Rows from block 7, named by matrix and row number. Each number is 50 + 10 x the weight over its row's rms, rounded and kept within 0 to 99. All counts start at 0. After the name is the row's rms in percent of the matrix's.
# b520: branch 3 second 3x3 conv (model.blocks.7.b5.2.0.weight, 68x68x3x3, standardized in use), inputs 23-45, a 3x3 kernel for each
b520.32 089:50 35 60 53 54 55 60 56 46 50 42 65 69 33 65 44 54 54 39 55 63 64 46 50 33 55 57 47 36 30 48 48 46 52 58 37 55 59 52 42 55 29 54 62 55 60 57 61 53 53 42 44 41 58 42 46 41 64 53 37 30 45 67 45 45 38 50 55 48 51 59 56 53 44 41 51 26 57 62 40 55 61 32 37 54 54 20 48 65 62 47 46 57 49 62 57 55 62 68 49 40 44 47 43 41 48 52 53 61 60 60 62 37 44 46 54 56 32 59 61 38 70 42 52 46 56 39 61 46 50 43 49 59 69 40 43 67 19 48 58 38 46 53 55 42 30 42 39 53 49 52 45 48 54 25 32 59 55 51 47 46 60 45 42 42 54 51 61 65 51 72 41 40 50 49 48 60 57 55 50 37 56 51 43 44 28 60 60 75 45 62 70 69 42 59 67 51 52 53 49 44 40 43 37 43 61 53
b520.33 103:57 57 62 55 48 47 68 50 66 47 52 46 47 47 55 35 52 41 43 58 54 51 42 50 54 54 60 36 50 44 34 47 51 30 32 45 51 65 55 51 51 40 27 67 36 70 55 48 62 56 51 50 56 49 34 40 49 28 26 42 37 24 42 51 49 39 52 39 35 77 57 64 60 47 45 60 64 59 63 51 43 50 54 54 49 40 44 50 54 40 52 42 50 68 52 38 59 46 49 52 52 58 49 53 50 34 44 44 46 48 44 41 52 53 55 47 48 44 46 48 39 33 45 40 43 53 34 55 50 58 53 58 46 48 48 43 48 54 50 54 52 61 55 53 55 50 29 33 48 56 45 46 55 51 42 44 52 46 51 45 32 39 64 40 59 59 53 46 49 43 47 46 57 57 32 29 50 34 34 59 28 53 39 41 58 46 49 35 44 44 45 48 48 45 47 57 51 54 69 54 51 45 50 60 52 39 54
b520.34 108:53 51 59 46 49 63 57 46 51 46 55 43 43 47 59 49 49 52 66 42 61 52 53 40 50 60 53 43 32 56 48 53 52 45 47 46 41 37 54 44 40 55 36 50 55 60 61 55 36 56 41 40 55 67 43 49 48 55 51 52 25 28 52 50 48 57 47 38 56 55 67 41 58 43 53 72 61 50 57 56 47 59 51 66 27 43 48 57 19 63 66 55 45 48 45 52 57 78 52 45 53 36 30 34 64 32 39 81 45 49 39 45 39 31 40 28 51 35 43 61 53 55 53 45 54 41 64 50 55 56 61 58 47 32 52 48 41 57 43 40 58 54 42 56 40 52 51 45 68 50 53 45 58 37 50 47 30 54 27 45 55 24 57 61 42 48 61 18 45 64 62 44 52 64 48 43 60 41 28 44 43 46 59 65 47 52 26 53 52 63 52 49 55 38 55 56 40 37 50 34 36 64 36 57 46 45 71
b520.35 102:34 42 63 53 57 48 49 39 39 58 53 46 51 53 50 45 42 56 72 51 50 51 45 56 50 53 54 63 50 51 69 55 48 57 39 54 55 34 38 67 46 41 69 43 35 37 38 56 49 51 55 42 41 52 65 46 44 86 57 50 61 39 54 44 48 47 52 54 47 66 56 33 47 44 34 34 41 62 39 58 56 42 48 36 36 46 47 55 60 33 56 41 40 57 51 35 68 36 60 62 34 33 44 46 60 50 45 45 49 50 57 50 52 71 31 50 63 54 45 53 53 53 45 71 54 48 49 62 51 51 63 54 61 58 60 43 31 39 41 51 40 40 32 39 46 40 67 46 47 46 44 55 51 33 49 56 38 38 66 38 27 63 67 37 57 46 39 57 67 40 55 31 40 40 63 56 44 53 52 36 58 34 50 52 39 60 28 37 39 42 50 47 52 50 58 53 58 66 47 51 52 41 57 57 35 67 55
b520.36 100:50 69 65 42 63 48 42 44 41 68 66 47 52 65 55 61 56 41 44 51 30 49 55 49 48 44 54 61 66 49 70 59 52 68 37 33 51 59 49 71 58 49 42 47 35 56 57 61 44 54 44 64 58 52 51 27 54 64 50 38 55 50 45 47 36 47 71 55 50 60 57 50 56 44 35 43 28 49 38 36 45 27 42 60 57 35 42 53 44 61 52 55 50 55 40 50 59 53 33 40 44 46 52 42 47 68 69 70 57 57 47 49 56 47 51 38 41 54 35 45 58 53 58 64 70 68 55 47 69 52 52 46 46 45 40 41 39 53 48 49 74 35 43 45 42 45 49 59 57 59 64 51 58 30 44 62 34 45 51 50 37 42 59 46 64 41 48 59 43 59 53 32 48 69 65 60 76 62 42 37 51 46 54 35 32 40 56 51 41 77 50 52 53 46 43 47 59 51 57 43 58 45 60 48 64 57 55
b520.37 102:50 58 55 44 54 40 53 50 48 35 41 55 56 48 40 56 49 39 44 45 38 54 42 44 54 61 62 47 37 44 38 52 50 47 51 56 60 41 55 48 47 35 39 52 41 31 30 53 44 38 45 42 46 55 55 44 47 60 51 48 61 66 68 40 30 47 55 59 45 51 55 41 45 46 48 44 42 64 55 43 49 51 39 54 48 38 43 54 48 42 36 42 61 27 44 48 38 45 42 63 54 58 46 33 43 38 32 29 52 38 53 26 47 55 55 52 51 54 53 52 47 47 59 40 54 57 49 46 43 37 41 36 49 44 38 57 40 43 50 33 58 56 67 54 58 57 71 51 52 70 68 56 59 39 62 70 64 58 51 48 53 60 63 45 44 41 42 57 47 41 36 42 52 55 53 43 31 65 46 40 66 44 52 46 52 63 49 32 43 46 46 45 50 42 36 48 38 41 60 51 46 37 45 71 37 55 49
b520.38 108:47 49 41 59 58 47 44 51 49 57 57 53 42 52 47 54 53 43 63 68 54 67 47 38 51 55 41 39 41 57 43 44 44 53 49 37 46 63 56 66 66 56 56 60 60 57 44 44 45 51 50 45 53 41 53 58 55 62 56 27 58 55 44 68 52 46 60 43 41 48 49 35 54 50 57 65 54 51 65 50 34 65 73 53 59 30 28 61 35 45 60 52 60 56 52 49 44 28 41 74 40 40 52 49 47 56 51 37 43 35 48 47 42 56 40 50 47 58 54 58 40 46 45 46 60 41 54 59 61 50 56 47 49 48 38 75 61 52 47 52 25 60 55 47 60 47 55 61 44 40 69 57 47 74 39 37 75 24 45 62 41 38 50 39 38 66 49 48 59 34 28 68 50 59 60 53 50 55 62 34 65 49 37 67 60 58 52 49 46 21 45 47 49 56 50 35 39 47 47 43 40 55 65 39 59 52 33
b520.39 101:46 60 61 47 45 55 50 48 63 54 39 39 50 51 51 41 58 61 42 38 36 45 55 50 65 64 52 53 40 38 41 38 43 50 50 57 36 45 49 31 64 43 42 53 37 54 53 60 48 50 69 57 56 63 32 34 48 29 55 22 36 37 46 57 54 53 46 49 34 62 47 50 47 46 57 71 54 61 69 49 54 47 47 48 42 41 62 48 38 58 53 67 72 57 37 47 57 48 56 42 52 69 42 40 58 49 43 62 53 56 55 52 47 40 52 31 40 52 53 67 43 55 50 44 63 47 47 43 50 46 42 33 39 61 66 45 41 73 41 41 57 59 53 50 43 43 54 56 61 58 40 55 50 27 46 54 29 49 58 48 32 63 47 60 61 54 37 37 49 57 49 31 36 46 49 36 39 44 43 54 51 52 61 46 36 56 38 49 74 58 40 48 51 52 42 56 58 40 58 62 57 50 56 64 59 51 55
b520.40 097:46 49 68 54 44 45 43 53 73 58 68 53 35 50 49 49 48 27 49 29 40 26 37 35 52 33 41 60 49 35 52 41 51 61 64 58 61 35 47 64 41 72 38 54 50 50 48 69 57 59 59 43 42 30 51 49 39 38 49 32 74 41 52 44 56 65 33 62 57 43 50 52 37 61 48 35 58 57 43 44 45 39 46 50 41 56 42 53 60 47 53 43 63 44 38 58 41 67 60 48 51 52 55 55 50 59 45 52 71 54 56 50 46 40 61 52 47 55 51 58 38 42 52 52 57 42 56 64 44 50 37 59 54 66 49 58 43 46 45 46 47 45 50 37 55 51 53 27 60 47 43 65 49 45 45 49 55 40 50 37 54 59 63 57 54 49 51 55 40 60 63 35 38 52 45 51 46 57 47 53 34 39 39 38 52 38 51 37 47 49 64 61 55 61 50 54 57 43 58 58 59 45 59 42 35 53 53
b520.41 109:57 56 57 50 60 61 52 68 56 53 58 34 54 37 33 55 52 60 45 60 50 69 52 37 44 39 34 33 58 43 30 45 72 62 33 59 43 47 51 59 60 47 63 52 29 38 37 39 61 38 38 47 45 45 48 45 49 67 55 57 61 38 49 58 58 51 38 42 51 46 68 52 45 67 55 63 58 50 47 47 47 61 51 28 54 37 48 46 45 36 52 44 43 57 45 44 64 43 27 74 51 36 71 49 47 70 61 42 43 54 51 28 55 54 57 56 67 51 36 34 53 50 47 53 52 49 65 47 54 49 41 50 39 62 60 47 50 42 58 47 42 69 43 44 66 57 49 60 45 58 37 42 62 69 47 39 38 42 44 56 30 58 56 43 38 60 46 44 60 54 38 59 52 50 45 63 47 56 56 34 41 49 52 44 53 54 62 56 40 34 55 56 35 53 46 37 47 43 68 63 56 70 51 37 45 54 44
b520.42 110:52 46 42 55 44 53 57 49 58 35 49 69 51 52 53 42 60 49 46 57 58 50 52 54 47 56 65 15 37 42 36 49 49 31 40 53 47 66 66 44 40 59 30 45 47 63 53 59 65 68 60 62 37 48 23 42 50 38 49 65 39 42 51 55 45 45 49 47 45 57 43 55 60 63 37 62 53 37 68 47 47 53 61 47 36 48 57 28 48 56 54 55 40 54 45 49 43 38 38 58 52 50 53 57 32 51 49 49 39 48 46 46 30 62 44 48 43 39 51 47 37 61 42 47 45 45 46 55 55 61 43 51 43 54 60 62 55 58 58 64 55 50 57 40 47 42 34 56 50 50 50 54 47 43 52 55 60 42 38 28 38 45 60 55 37 41 37 37 35 39 43 60 53 55 41 57 51 51 49 61 58 41 47 50 67 48 51 37 37 47 49 55 43 54 60 75 55 56 61 53 38 63 52 41 47 55 48
b520.43 089:52 47 52 48 57 63 59 64 54 39 41 37 47 46 58 71 68 59 53 66 55 43 53 48 67 36 55 29 33 49 61 48 52 65 54 53 38 48 49 44 49 50 51 58 62 59 54 35 29 56 60 35 54 52 52 69 46 56 53 30 47 70 52 65 54 53 61 58 40 40 68 76 48 59 47 43 67 43 46 51 46 45 52 37 47 29 34 44 52 63 48 52 26 37 47 44 46 52 51 63 48 54 34 67 49 55 33 65 55 50 45 44 46 37 52 47 49 64 32 45 49 58 36 57 54 53 54 45 59 47 39 45 56 60 61 48 53 59 35 37 46 59 31 60 48 40 49 52 50 57 49 58 36 50 58 47 46 53 33 49 77 36 59 40 64 67 62 58 46 73 39 48 69 66 33 33 35 53 44 67 58 53 57 47 50 49 48 40 49 44 62 76 50 57 53 58 50 53 34 49 74 52 55 55 75 35 55
b520.44 090:34 41 49 47 53 71 52 57 60 33 19 28 34 40 40 53 51 45 34 58 60 50 50 53 60 53 42 35 18 36 27 55 43 42 42 51 40 54 45 32 49 44 43 61 59 39 40 36 54 60 55 55 45 42 36 33 59 37 46 59 29 64 64 53 58 57 51 50 41 51 57 66 49 58 52 59 47 50 66 40 35 29 41 61 53 27 30 55 43 60 46 43 50 70 62 23 57 58 40 49 59 50 44 61 38 46 52 48 23 53 52 57 41 42 60 52 55 48 47 54 47 59 51 43 43 56 49 47 41 55 32 44 30 59 41 43 69 52 31 58 47 48 58 43 51 35 50 50 51 66 48 31 59 50 49 38 48 46 32 52 53 68 70 51 49 37 57 51 45 48 32 51 41 44 46 33 38 42 55 57 32 62 56 42 49 61 66 60 38 49 38 45 48 62 49 70 45 30 48 86 70 63 43 51 56 28 46
b520.45 093:43 45 41 59 66 40 69 42 48 50 49 47 59 59 60 38 60 42 33 28 56 46 44 38 53 55 34 34 47 44 40 52 48 47 42 43 45 53 50 35 54 50 60 61 49 47 52 60 48 36 60 55 58 48 70 68 59 46 52 41 53 83 50 43 47 69 44 40 36 51 43 46 50 44 51 54 48 50 54 59 36 50 61 65 53 36 42 46 53 39 44 60 36 47 69 55 49 35 49 33 47 47 47 65 59 52 48 43 46 59 43 34 51 57 46 64 55 55 76 39 49 57 58 42 58 49 40 49 59 61 52 43 46 43 41 42 66 62 66 49 50 56 65 51 38 50 52 42 37 51 65 46 50 63 37 24 62 65 50 53 70 66 61 50 64 58 54 64 58 33 27 67 50 57 50 42 46 54 54 50 49 35 31 50 54 51 47 47 56 31 39 55 58 54 61 38 40 55 30 55 58 36 57 65 54 45 33
b520.46 104:38 40 41 38 56 46 45 52 47 53 49 53 67 51 44 39 28 50 47 56 60 57 62 60 64 46 47 54 74 79 62 77 78 40 53 45 49 41 76 51 48 51 50 41 57 55 43 51 43 37 50 50 47 47 55 72 52 60 61 49 46 46 32 41 44 52 57 37 63 39 33 52 44 57 56 64 40 52 43 43 48 69 55 36 40 50 44 49 41 38 61 59 48 38 48 45 37 61 67 46 47 55 77 37 56 54 43 44 72 54 48 65 45 33 62 47 35 45 49 47 42 44 49 48 66 48 44 41 45 45 59 51 20 64 60 47 47 47 60 54 44 58 40 55 46 54 39 64 54 56 62 56 50 44 44 34 47 50 48 44 47 59 48 45 43 33 38 50 52 59 65 62 64 39 53 58 41 47 44 57 57 67 39 53 59 47 45 61 58 49 70 72 47 57 53 52 38 52 40 53 45 50 41 49 65 62 64
b520.47 091:58 57 53 60 54 45 49 62 53 53 59 47 35 52 52 53 49 34 51 40 58 52 51 54 72 36 54 45 53 55 44 42 70 53 47 84 49 52 38 58 46 38 41 47 46 65 57 33 51 37 43 50 40 44 59 70 58 44 51 59 48 42 42 41 58 58 56 58 55 42 49 35 41 46 40 58 50 47 44 67 53 52 52 36 50 47 50 41 58 29 59 49 60 42 47 46 38 34 45 46 53 43 26 57 35 74 43 55 73 57 64 65 46 57 41 54 49 63 60 42 36 40 56 59 44 52 54 48 48 64 40 56 52 47 44 63 54 35 54 63 50 57 53 42 37 55 39 35 40 64 79 54 64 55 34 35 42 38 58 51 33 34 42 63 44 35 43 50 55 46 57 74 43 50 65 50 56 48 32 35 52 60 48 50 66 44 56 40 38 45 44 68 46 34 51 40 37 62 24 50 38 43 27 50 73 81 49
b520.48 090:45 46 44 43 54 52 56 59 59 43 56 47 40 52 52 62 32 59 56 54 55 65 60 44 48 47 29 46 51 50 27 59 62 62 50 54 52 57 68 51 50 35 53 68 46 45 43 54 53 52 30 55 49 55 52 60 72 41 56 46 81 61 39 51 60 78 52 45 44 46 36 35 51 45 45 55 55 44 48 31 56 76 61 56 46 53 66 42 47 38 59 61 50 53 62 60 64 43 43 58 37 34 55 57 55 56 65 39 62 40 60 50 54 47 58 38 47 35 58 50 57 38 53 48 51 46 51 57 54 53 45 55 41 32 43 61 42 56 62 50 53 38 61 44 47 55 55 44 47 54 39 56 47 65 43 58 49 51 37 75 60 40 48 44 36 57 65 52 53 68 45 50 65 57 58 50 62 52 42 41 68 44 30 50 45 46 54 51 55 30 53 45 40 44 52 52 56 49 30 26 43 53 36 50 54 52 48
b520.49 088:47 57 69 42 40 51 57 52 37 55 54 54 56 58 71 42 55 44 32 64 60 67 57 46 54 44 37 65 56 41 52 59 32 49 61 34 63 49 51 55 67 58 50 36 58 44 53 45 62 44 50 34 46 49 64 48 56 53 43 67 38 31 49 67 54 40 45 54 53 54 50 51 50 48 61 41 57 48 57 62 47 46 49 72 51 50 47 57 59 34 66 53 49 43 53 45 25 62 47 50 44 46 65 45 39 49 60 45 62 53 55 64 42 41 40 49 22 49 55 52 58 58 52 67 67 55 38 50 59 60 57 68 43 44 52 52 57 43 43 43 53 38 47 52 60 49 48 34 50 36 40 44 48 64 55 70 47 62 39 55 49 32 45 66 55 47 47 42 57 51 64 47 61 30 62 49 58 32 53 77 59 45 64 52 59 37 35 53 40 61 62 44 67 60 52 60 49 41 33 54 55 41 43 43 60 58 59
b520.50 090:46 54 26 67 54 49 41 41 59 50 33 40 68 60 54 45 43 44 41 41 51 54 49 36 71 59 45 49 44 40 44 46 43 71 48 49 52 47 53 61 63 48 57 50 44 58 41 36 63 54 36 41 42 51 64 34 45 33 55 49 63 43 57 42 22 45 49 50 56 53 63 53 77 64 47 43 45 53 50 45 50 60 36 53 59 60 65 24 54 50 56 52 49 64 55 53 52 46 37 48 64 52 51 45 55 48 61 37 47 54 46 46 49 50 54 49 50 69 49 33 62 49 52 57 41 38 49 43 51 48 60 46 41 65 40 43 49 43 44 62 55 58 49 42 51 63 62 44 61 46 38 55 44 46 43 47 49 49 36 28 51 55 44 64 65 39 42 52 33 37 61 59 37 71 42 53 48 52 54 71 55 61 59 51 43 54 53 56 43 47 52 52 48 44 45 60 34 65 58 46 76 43 65 51 38 60 49
b520.51 108:48 38 60 45 38 40 59 56 54 52 55 44 42 44 50 53 68 57 53 61 41 55 65 42 34 45 58 40 38 46 45 49 57 37 45 48 47 56 50 29 54 49 50 46 57 53 39 44 28 50 51 32 58 50 65 43 43 53 46 29 34 39 45 58 56 54 44 54 50 49 45 58 40 41 64 60 51 41 53 53 45 72 79 56 61 40 41 38 48 39 58 62 43 58 39 45 42 20 48 55 55 40 53 54 42 52 57 27 38 49 58 47 59 67 42 55 69 44 55 42 49 52 46 64 39 46 66 56 52 63 42 37 45 50 41 65 49 28 62 49 30 45 53 36 47 58 54 55 58 52 53 50 58 69 43 57 74 42 51 59 38 53 47 43 47 60 50 55 38 36 35 62 49 50 51 44 35 49 49 26 37 37 47 51 61 30 63 87 47 33 45 57 39 67 63 42 47 62 51 43 45 53 53 39 49 54 49
b520.52 096:37 40 52 40 27 67 56 41 55 35 44 32 55 57 46 57 50 57 40 52 49 50 61 37 52 44 56 38 42 55 24 47 52 45 44 51 43 40 41 40 62 32 61 64 44 52 37 45 65 55 63 48 54 75 59 59 53 72 46 24 52 37 49 41 47 34 62 57 47 66 49 54 51 48 47 63 51 40 64 63 57 39 53 46 63 47 39 50 41 55 51 39 40 75 60 55 65 44 52 32 54 38 50 44 54 53 50 49 39 58 53 46 54 76 53 54 72 42 60 46 56 49 40 59 60 50 24 47 30 39 38 36 49 41 41 53 50 31 54 54 37 58 55 50 48 44 55 40 52 65 50 50 58 43 45 41 48 43 53 59 37 57 40 42 38 60 58 73 59 57 56 58 56 45 56 43 57 63 57 58 38 48 50 55 40 58 58 46 44 52 55 44 38 57 40 43 59 41 45 35 51 52 63 50 27 43 43
b520.53 095:58 44 49 45 49 66 56 38 57 50 53 44 46 50 54 47 54 48 48 39 43 53 59 53 49 71 60 63 60 30 54 33 22 47 17 39 42 40 53 33 55 72 40 59 71 40 65 62 62 64 45 36 47 34 31 35 61 35 39 62 48 65 65 46 37 48 34 53 52 52 67 56 48 67 55 46 60 54 67 59 34 50 58 55 44 60 39 58 52 40 48 33 59 43 69 48 44 54 48 56 40 60 48 62 44 41 59 62 39 51 49 68 53 44 69 44 51 39 49 54 45 38 50 53 39 39 60 49 51 42 51 45 51 39 60 38 50 53 53 64 56 35 68 43 58 48 52 53 52 51 57 44 52 42 56 46 47 60 50 48 47 52 54 60 57 38 33 48 42 37 58 52 36 49 60 50 61 46 52 59 49 48 52 54 57 27 38 69 38 77 66 52 56 63 55 48 51 74 68 63 47 54 54 48 38 53 52
b520.54 113:39 37 52 45 41 45 35 50 55 54 43 44 43 48 59 60 42 59 69 50 45 55 53 37 57 36 62 33 57 32 40 36 49 49 39 47 64 52 40 64 41 25 71 45 31 60 40 49 53 33 48 66 46 49 63 62 46 61 45 42 63 45 46 60 55 44 52 51 36 57 46 37 57 41 52 50 53 46 55 46 45 63 55 44 57 50 36 53 43 26 71 41 41 66 54 57 78 40 60 64 56 33 58 51 44 57 60 49 38 40 46 24 36 55 57 47 54 40 53 56 55 37 31 66 47 47 63 54 53 30 63 43 48 48 51 74 49 33 59 49 32 72 57 36 66 44 36 58 53 43 35 50 57 48 45 46 56 50 54 52 32 59 48 57 36 57 40 62 60 40 54 39 46 45 51 53 36 49 38 47 49 44 56 59 37 56 47 50 38 32 46 37 50 59 49 42 44 50 61 60 39 48 46 43 36 69 45
b520.55 096:61 51 46 51 39 55 47 38 54 53 32 40 42 54 57 58 33 52 41 40 68 45 55 56 44 60 52 47 54 48 43 62 52 49 33 50 43 45 51 46 47 51 42 38 46 53 59 61 37 46 53 51 48 45 52 51 37 65 62 27 64 33 55 32 44 48 62 36 52 50 31 45 38 36 41 50 60 57 34 31 49 46 42 44 73 66 46 51 40 43 40 43 48 31 49 47 37 35 46 37 53 62 40 48 47 55 53 44 52 56 46 59 54 51 53 40 51 52 53 71 51 64 51 64 54 43 41 45 32 39 58 51 59 64 48 35 35 49 64 44 53 48 51 46 53 34 51 45 46 43 77 71 47 60 50 39 63 56 47 20 45 30 39 67 48 58 36 36 54 48 66 40 45 44 78 61 57 47 43 50 61 63 60 39 50 51 56 59 51 52 39 50 56 48 63 61 41 57 58 34 54 43 36 24 56 60 65
b520.56 108:79 63 53 58 55 54 50 39 63 56 54 43 45 53 63 52 52 62 51 37 50 38 45 51 46 49 66 38 42 53 38 49 49 33 37 53 30 59 72 63 44 56 46 53 32 58 61 43 57 52 47 37 35 35 41 57 61 23 45 60 45 40 63 53 44 40 56 62 54 56 50 44 43 30 41 37 61 48 50 52 60 39 45 51 58 62 52 60 59 44 64 70 51 41 44 44 45 35 38 53 58 59 58 52 55 47 53 41 48 34 55 35 45 45 42 58 55 32 43 64 48 47 49 62 62 45 51 52 43 64 63 41 49 52 56 24 58 50 48 61 51 30 30 49 51 50 41 58 63 49 77 58 48 64 52 51 49 46 53 28 38 44 53 59 45 20 30 53 44 41 43 56 36 47 76 57 60 57 47 57 37 71 58 46 45 52 32 45 51 65 55 62 65 48 65 56 42 51 49 43 66 48 46 41 62 61 41
b520.57 093:62 49 58 53 68 59 53 52 57 55 51 53 50 74 60 54 53 55 51 54 62 45 48 55 38 54 39 41 53 49 34 46 57 51 38 62 48 39 55 57 57 55 58 69 51 52 40 45 58 52 29 42 47 42 66 70 43 26 55 35 43 56 43 64 54 51 58 43 38 32 31 35 58 46 34 71 58 58 49 37 35 62 42 31 37 55 59 55 34 44 35 45 53 45 44 45 52 39 48 52 54 44 60 45 35 51 48 40 41 36 57 48 75 59 28 56 69 63 46 38 48 46 46 55 42 46 72 49 36 54 69 36 43 53 53 76 57 42 45 53 43 57 43 41 59 41 45 58 63 44 39 53 51 53 55 45 43 52 57 48 32 45 55 43 33 52 45 38 73 80 49 64 48 64 49 44 48 47 51 51 60 51 60 51 61 47 53 51 51 25 63 41 55 52 35 45 40 68 45 59 24 64 44 49 55 53 50
b520.58 091:50 47 58 45 47 64 53 47 62 43 46 47 55 65 59 42 57 47 50 38 43 44 45 62 48 43 38 32 42 47 41 35 44 34 22 55 41 56 47 47 51 58 53 49 58 72 59 63 58 45 52 40 61 40 40 49 36 33 58 50 42 45 39 50 68 43 45 54 57 51 54 38 61 56 47 51 57 50 43 54 53 54 51 41 64 47 43 53 59 49 50 52 45 62 52 49 55 44 55 47 54 44 53 59 39 73 46 57 42 45 55 39 64 52 33 39 44 56 45 47 57 37 47 61 67 37 58 50 41 52 53 52 40 42 49 68 58 38 41 65 37 49 49 50 42 49 39 63 61 43 67 36 54 57 45 49 60 55 47 39 69 52 63 44 53 59 58 48 48 57 69 53 50 31 51 46 56 41 62 39 55 50 42 45 62 52 61 55 61 65 46 50 46 59 51 48 52 40 50 53 33 70 54 36 56 65 56
b520.59 115:34 40 55 52 52 56 60 65 61 58 59 44 40 42 46 65 61 56 58 57 53 73 56 36 34 48 49 53 36 49 53 37 50 47 41 61 51 65 34 42 53 35 52 43 30 68 58 54 44 48 60 45 51 56 46 43 40 60 46 33 48 53 62 56 52 32 62 40 47 49 50 46 57 41 60 44 39 50 41 61 44 59 54 36 63 48 46 61 33 35 43 55 40 71 56 48 48 58 50 54 44 56 48 42 43 49 41 36 46 45 43 59 43 56 47 47 64 42 43 47 53 50 55 42 44 46 54 60 49 54 49 53 60 46 52 55 50 40 50 49 44 56 43 58 60 44 52 38 40 61 64 41 60 52 46 36 81 52 53 58 76 62 52 39 52 43 45 57 55 47 58 40 58 47 58 60 30 57 43 46 66 38 37 47 52 54 56 44 51 41 45 37 43 40 46 41 53 33 52 40 50 36 37 48 65 46 58
b520.60 105:38 59 55 35 50 62 50 75 60 53 51 30 49 56 42 50 56 52 43 49 54 53 51 64 35 49 61 33 45 38 50 46 56 45 49 52 41 61 51 46 55 49 57 53 49 29 38 52 31 54 55 45 57 58 65 37 33 43 35 35 59 49 58 49 39 44 56 41 37 63 49 55 62 51 57 43 55 56 49 51 52 50 44 42 54 31 56 62 43 44 49 35 30 52 44 40 48 56 47 47 43 57 59 53 33 53 33 34 47 63 72 55 71 71 49 68 76 63 45 53 65 60 61 40 63 48 53 50 39 52 43 44 62 59 44 63 43 28 59 41 41 56 47 59 43 43 51 42 46 62 52 50 47 50 36 53 48 52 48 42 58 37 47 48 38 38 40 39 45 52 43 51 37 27 48 35 48 51 43 28 34 41 51 57 56 56 41 54 47 52 56 57 57 71 45 54 66 58 49 49 43 54 58 52 57 30 51
b520.61 101:42 58 54 48 44 63 48 52 65 59 41 55 40 55 56 38 59 51 42 61 48 57 53 46 54 53 44 58 64 54 59 48 51 46 59 42 45 47 52 56 42 40 40 54 45 49 59 54 50 45 44 62 36 57 49 73 44 59 41 33 47 48 48 76 70 37 47 59 49 22 29 56 42 41 56 52 63 46 49 62 58 71 65 39 62 47 44 39 34 49 60 50 63 28 43 45 39 60 66 38 59 49 61 67 54 54 41 31 56 46 56 58 50 46 42 46 29 38 58 47 68 49 47 65 50 36 48 61 24 62 60 44 49 39 36 58 69 52 48 72 51 40 46 43 28 55 56 57 53 40 56 45 61 60 63 45 37 59 46 43 42 39 32 26 37 67 49 37 65 61 63 82 52 42 51 47 54 47 45 60 52 49 63 36 60 46 45 52 45 37 57 53 39 49 51 42 39 50 41 34 18 56 48 43 72 58 68
b520.62 098:63 57 36 60 43 57 66 44 44 41 55 66 30 41 56 56 73 65 45 49 67 46 68 44 62 35 50 53 55 61 43 29 35 50 51 48 48 53 54 37 53 61 46 51 59 62 45 39 40 35 32 38 48 62 60 68 76 53 60 57 44 67 56 67 73 52 49 44 41 45 36 67 60 37 43 44 41 52 39 32 44 52 52 40 41 74 33 73 44 48 58 51 53 46 62 40 48 39 48 42 33 28 38 39 49 33 53 57 51 44 48 44 41 48 50 32 54 38 62 63 42 59 53 37 51 41 55 71 52 52 60 40 44 47 53 51 59 35 51 58 33 51 37 54 44 59 49 61 58 61 49 50 44 61 55 39 42 49 33 48 61 45 29 55 30 60 67 46 57 64 54 66 55 53 58 47 52 51 44 62 66 57 41 47 59 46 60 36 56 51 43 48 50 64 50 46 61 49 67 30 49 66 54 54 37 46 45
b520.63 099:40 52 63 47 52 46 53 52 59 29 36 38 46 52 47 44 47 53 51 56 45 64 55 52 36 49 51 43 41 39 39 67 49 38 49 50 24 43 42 44 51 45 50 46 36 56 56 62 61 53 45 50 32 39 48 55 54 50 40 45 30 34 49 49 45 62 51 45 51 68 36 55 72 46 55 53 56 59 67 54 51 52 37 37 48 31 39 47 46 42 69 65 52 35 54 52 72 49 36 56 51 41 38 47 40 52 51 47 47 56 47 55 53 37 70 52 60 37 39 34 51 32 53 39 49 48 54 51 51 52 37 59 50 59 58 57 45 53 39 52 45 46 42 26 64 49 69 53 54 52 54 47 62 35 49 58 34 31 59 38 39 61 55 64 60 59 46 43 55 50 56 42 43 41 49 48 41 48 48 48 45 57 46 48 51 36 44 49 50 72 56 55 57 43 37 64 67 50 45 67 48 43 50 47 55 60 42
b520.64 096:42 52 48 50 55 42 53 57 54 39 46 42 47 34 46 58 66 50 50 48 58 41 48 42 60 41 56 26 33 37 40 50 53 42 60 37 46 51 50 54 54 56 45 51 58 56 27 29 46 55 59 54 38 43 60 45 51 46 69 38 42 63 53 54 50 46 46 40 52 55 45 59 49 58 70 40 45 51 44 39 59 33 51 36 34 51 45 53 51 41 58 42 48 60 45 53 55 48 48 53 34 37 48 45 44 47 54 48 46 73 47 73 59 62 56 64 67 49 43 46 38 59 61 59 64 45 42 52 42 42 46 59 45 56 50 29 41 55 55 31 38 58 54 43 70 57 45 46 59 51 22 35 54 45 52 62 37 45 50 37 49 52 61 66 62 63 57 65 48 40 42 58 48 42 58 66 58 54 41 42 39 46 57 48 40 59 55 38 55 52 49 69 45 62 46 56 59 74 59 60 63 55 55 39 53 22 57
b520.65 089:37 66 70 42 53 63 56 60 58 42 54 60 55 64 45 67 57 49 39 54 31 78 44 56 56 49 53 49 42 36 53 54 55 60 50 37 71 50 34 48 45 61 39 60 40 62 60 53 48 53 58 47 58 59 42 53 37 37 60 53 52 58 47 63 44 34 52 48 30 62 48 54 36 40 65 43 57 66 57 44 29 66 48 50 47 44 50 53 62 56 52 38 43 50 41 39 47 67 51 62 36 61 44 54 53 39 50 57 64 63 39 52 57 68 77 63 58 63 58 47 52 62 30 43 57 48 77 56 42 67 39 52 36 62 35 37 49 60 53 41 65 54 34 46 49 63 63 47 56 53 41 45 58 52 52 54 48 31 55 63 65 42 60 50 64 54 53 47 40 69 43 32 41 58 48 29 46 45 57 43 45 41 64 39 50 49 51 56 62 57 74 52 49 72 62 48 54 50 44 54 57 59 56 41 51 43 37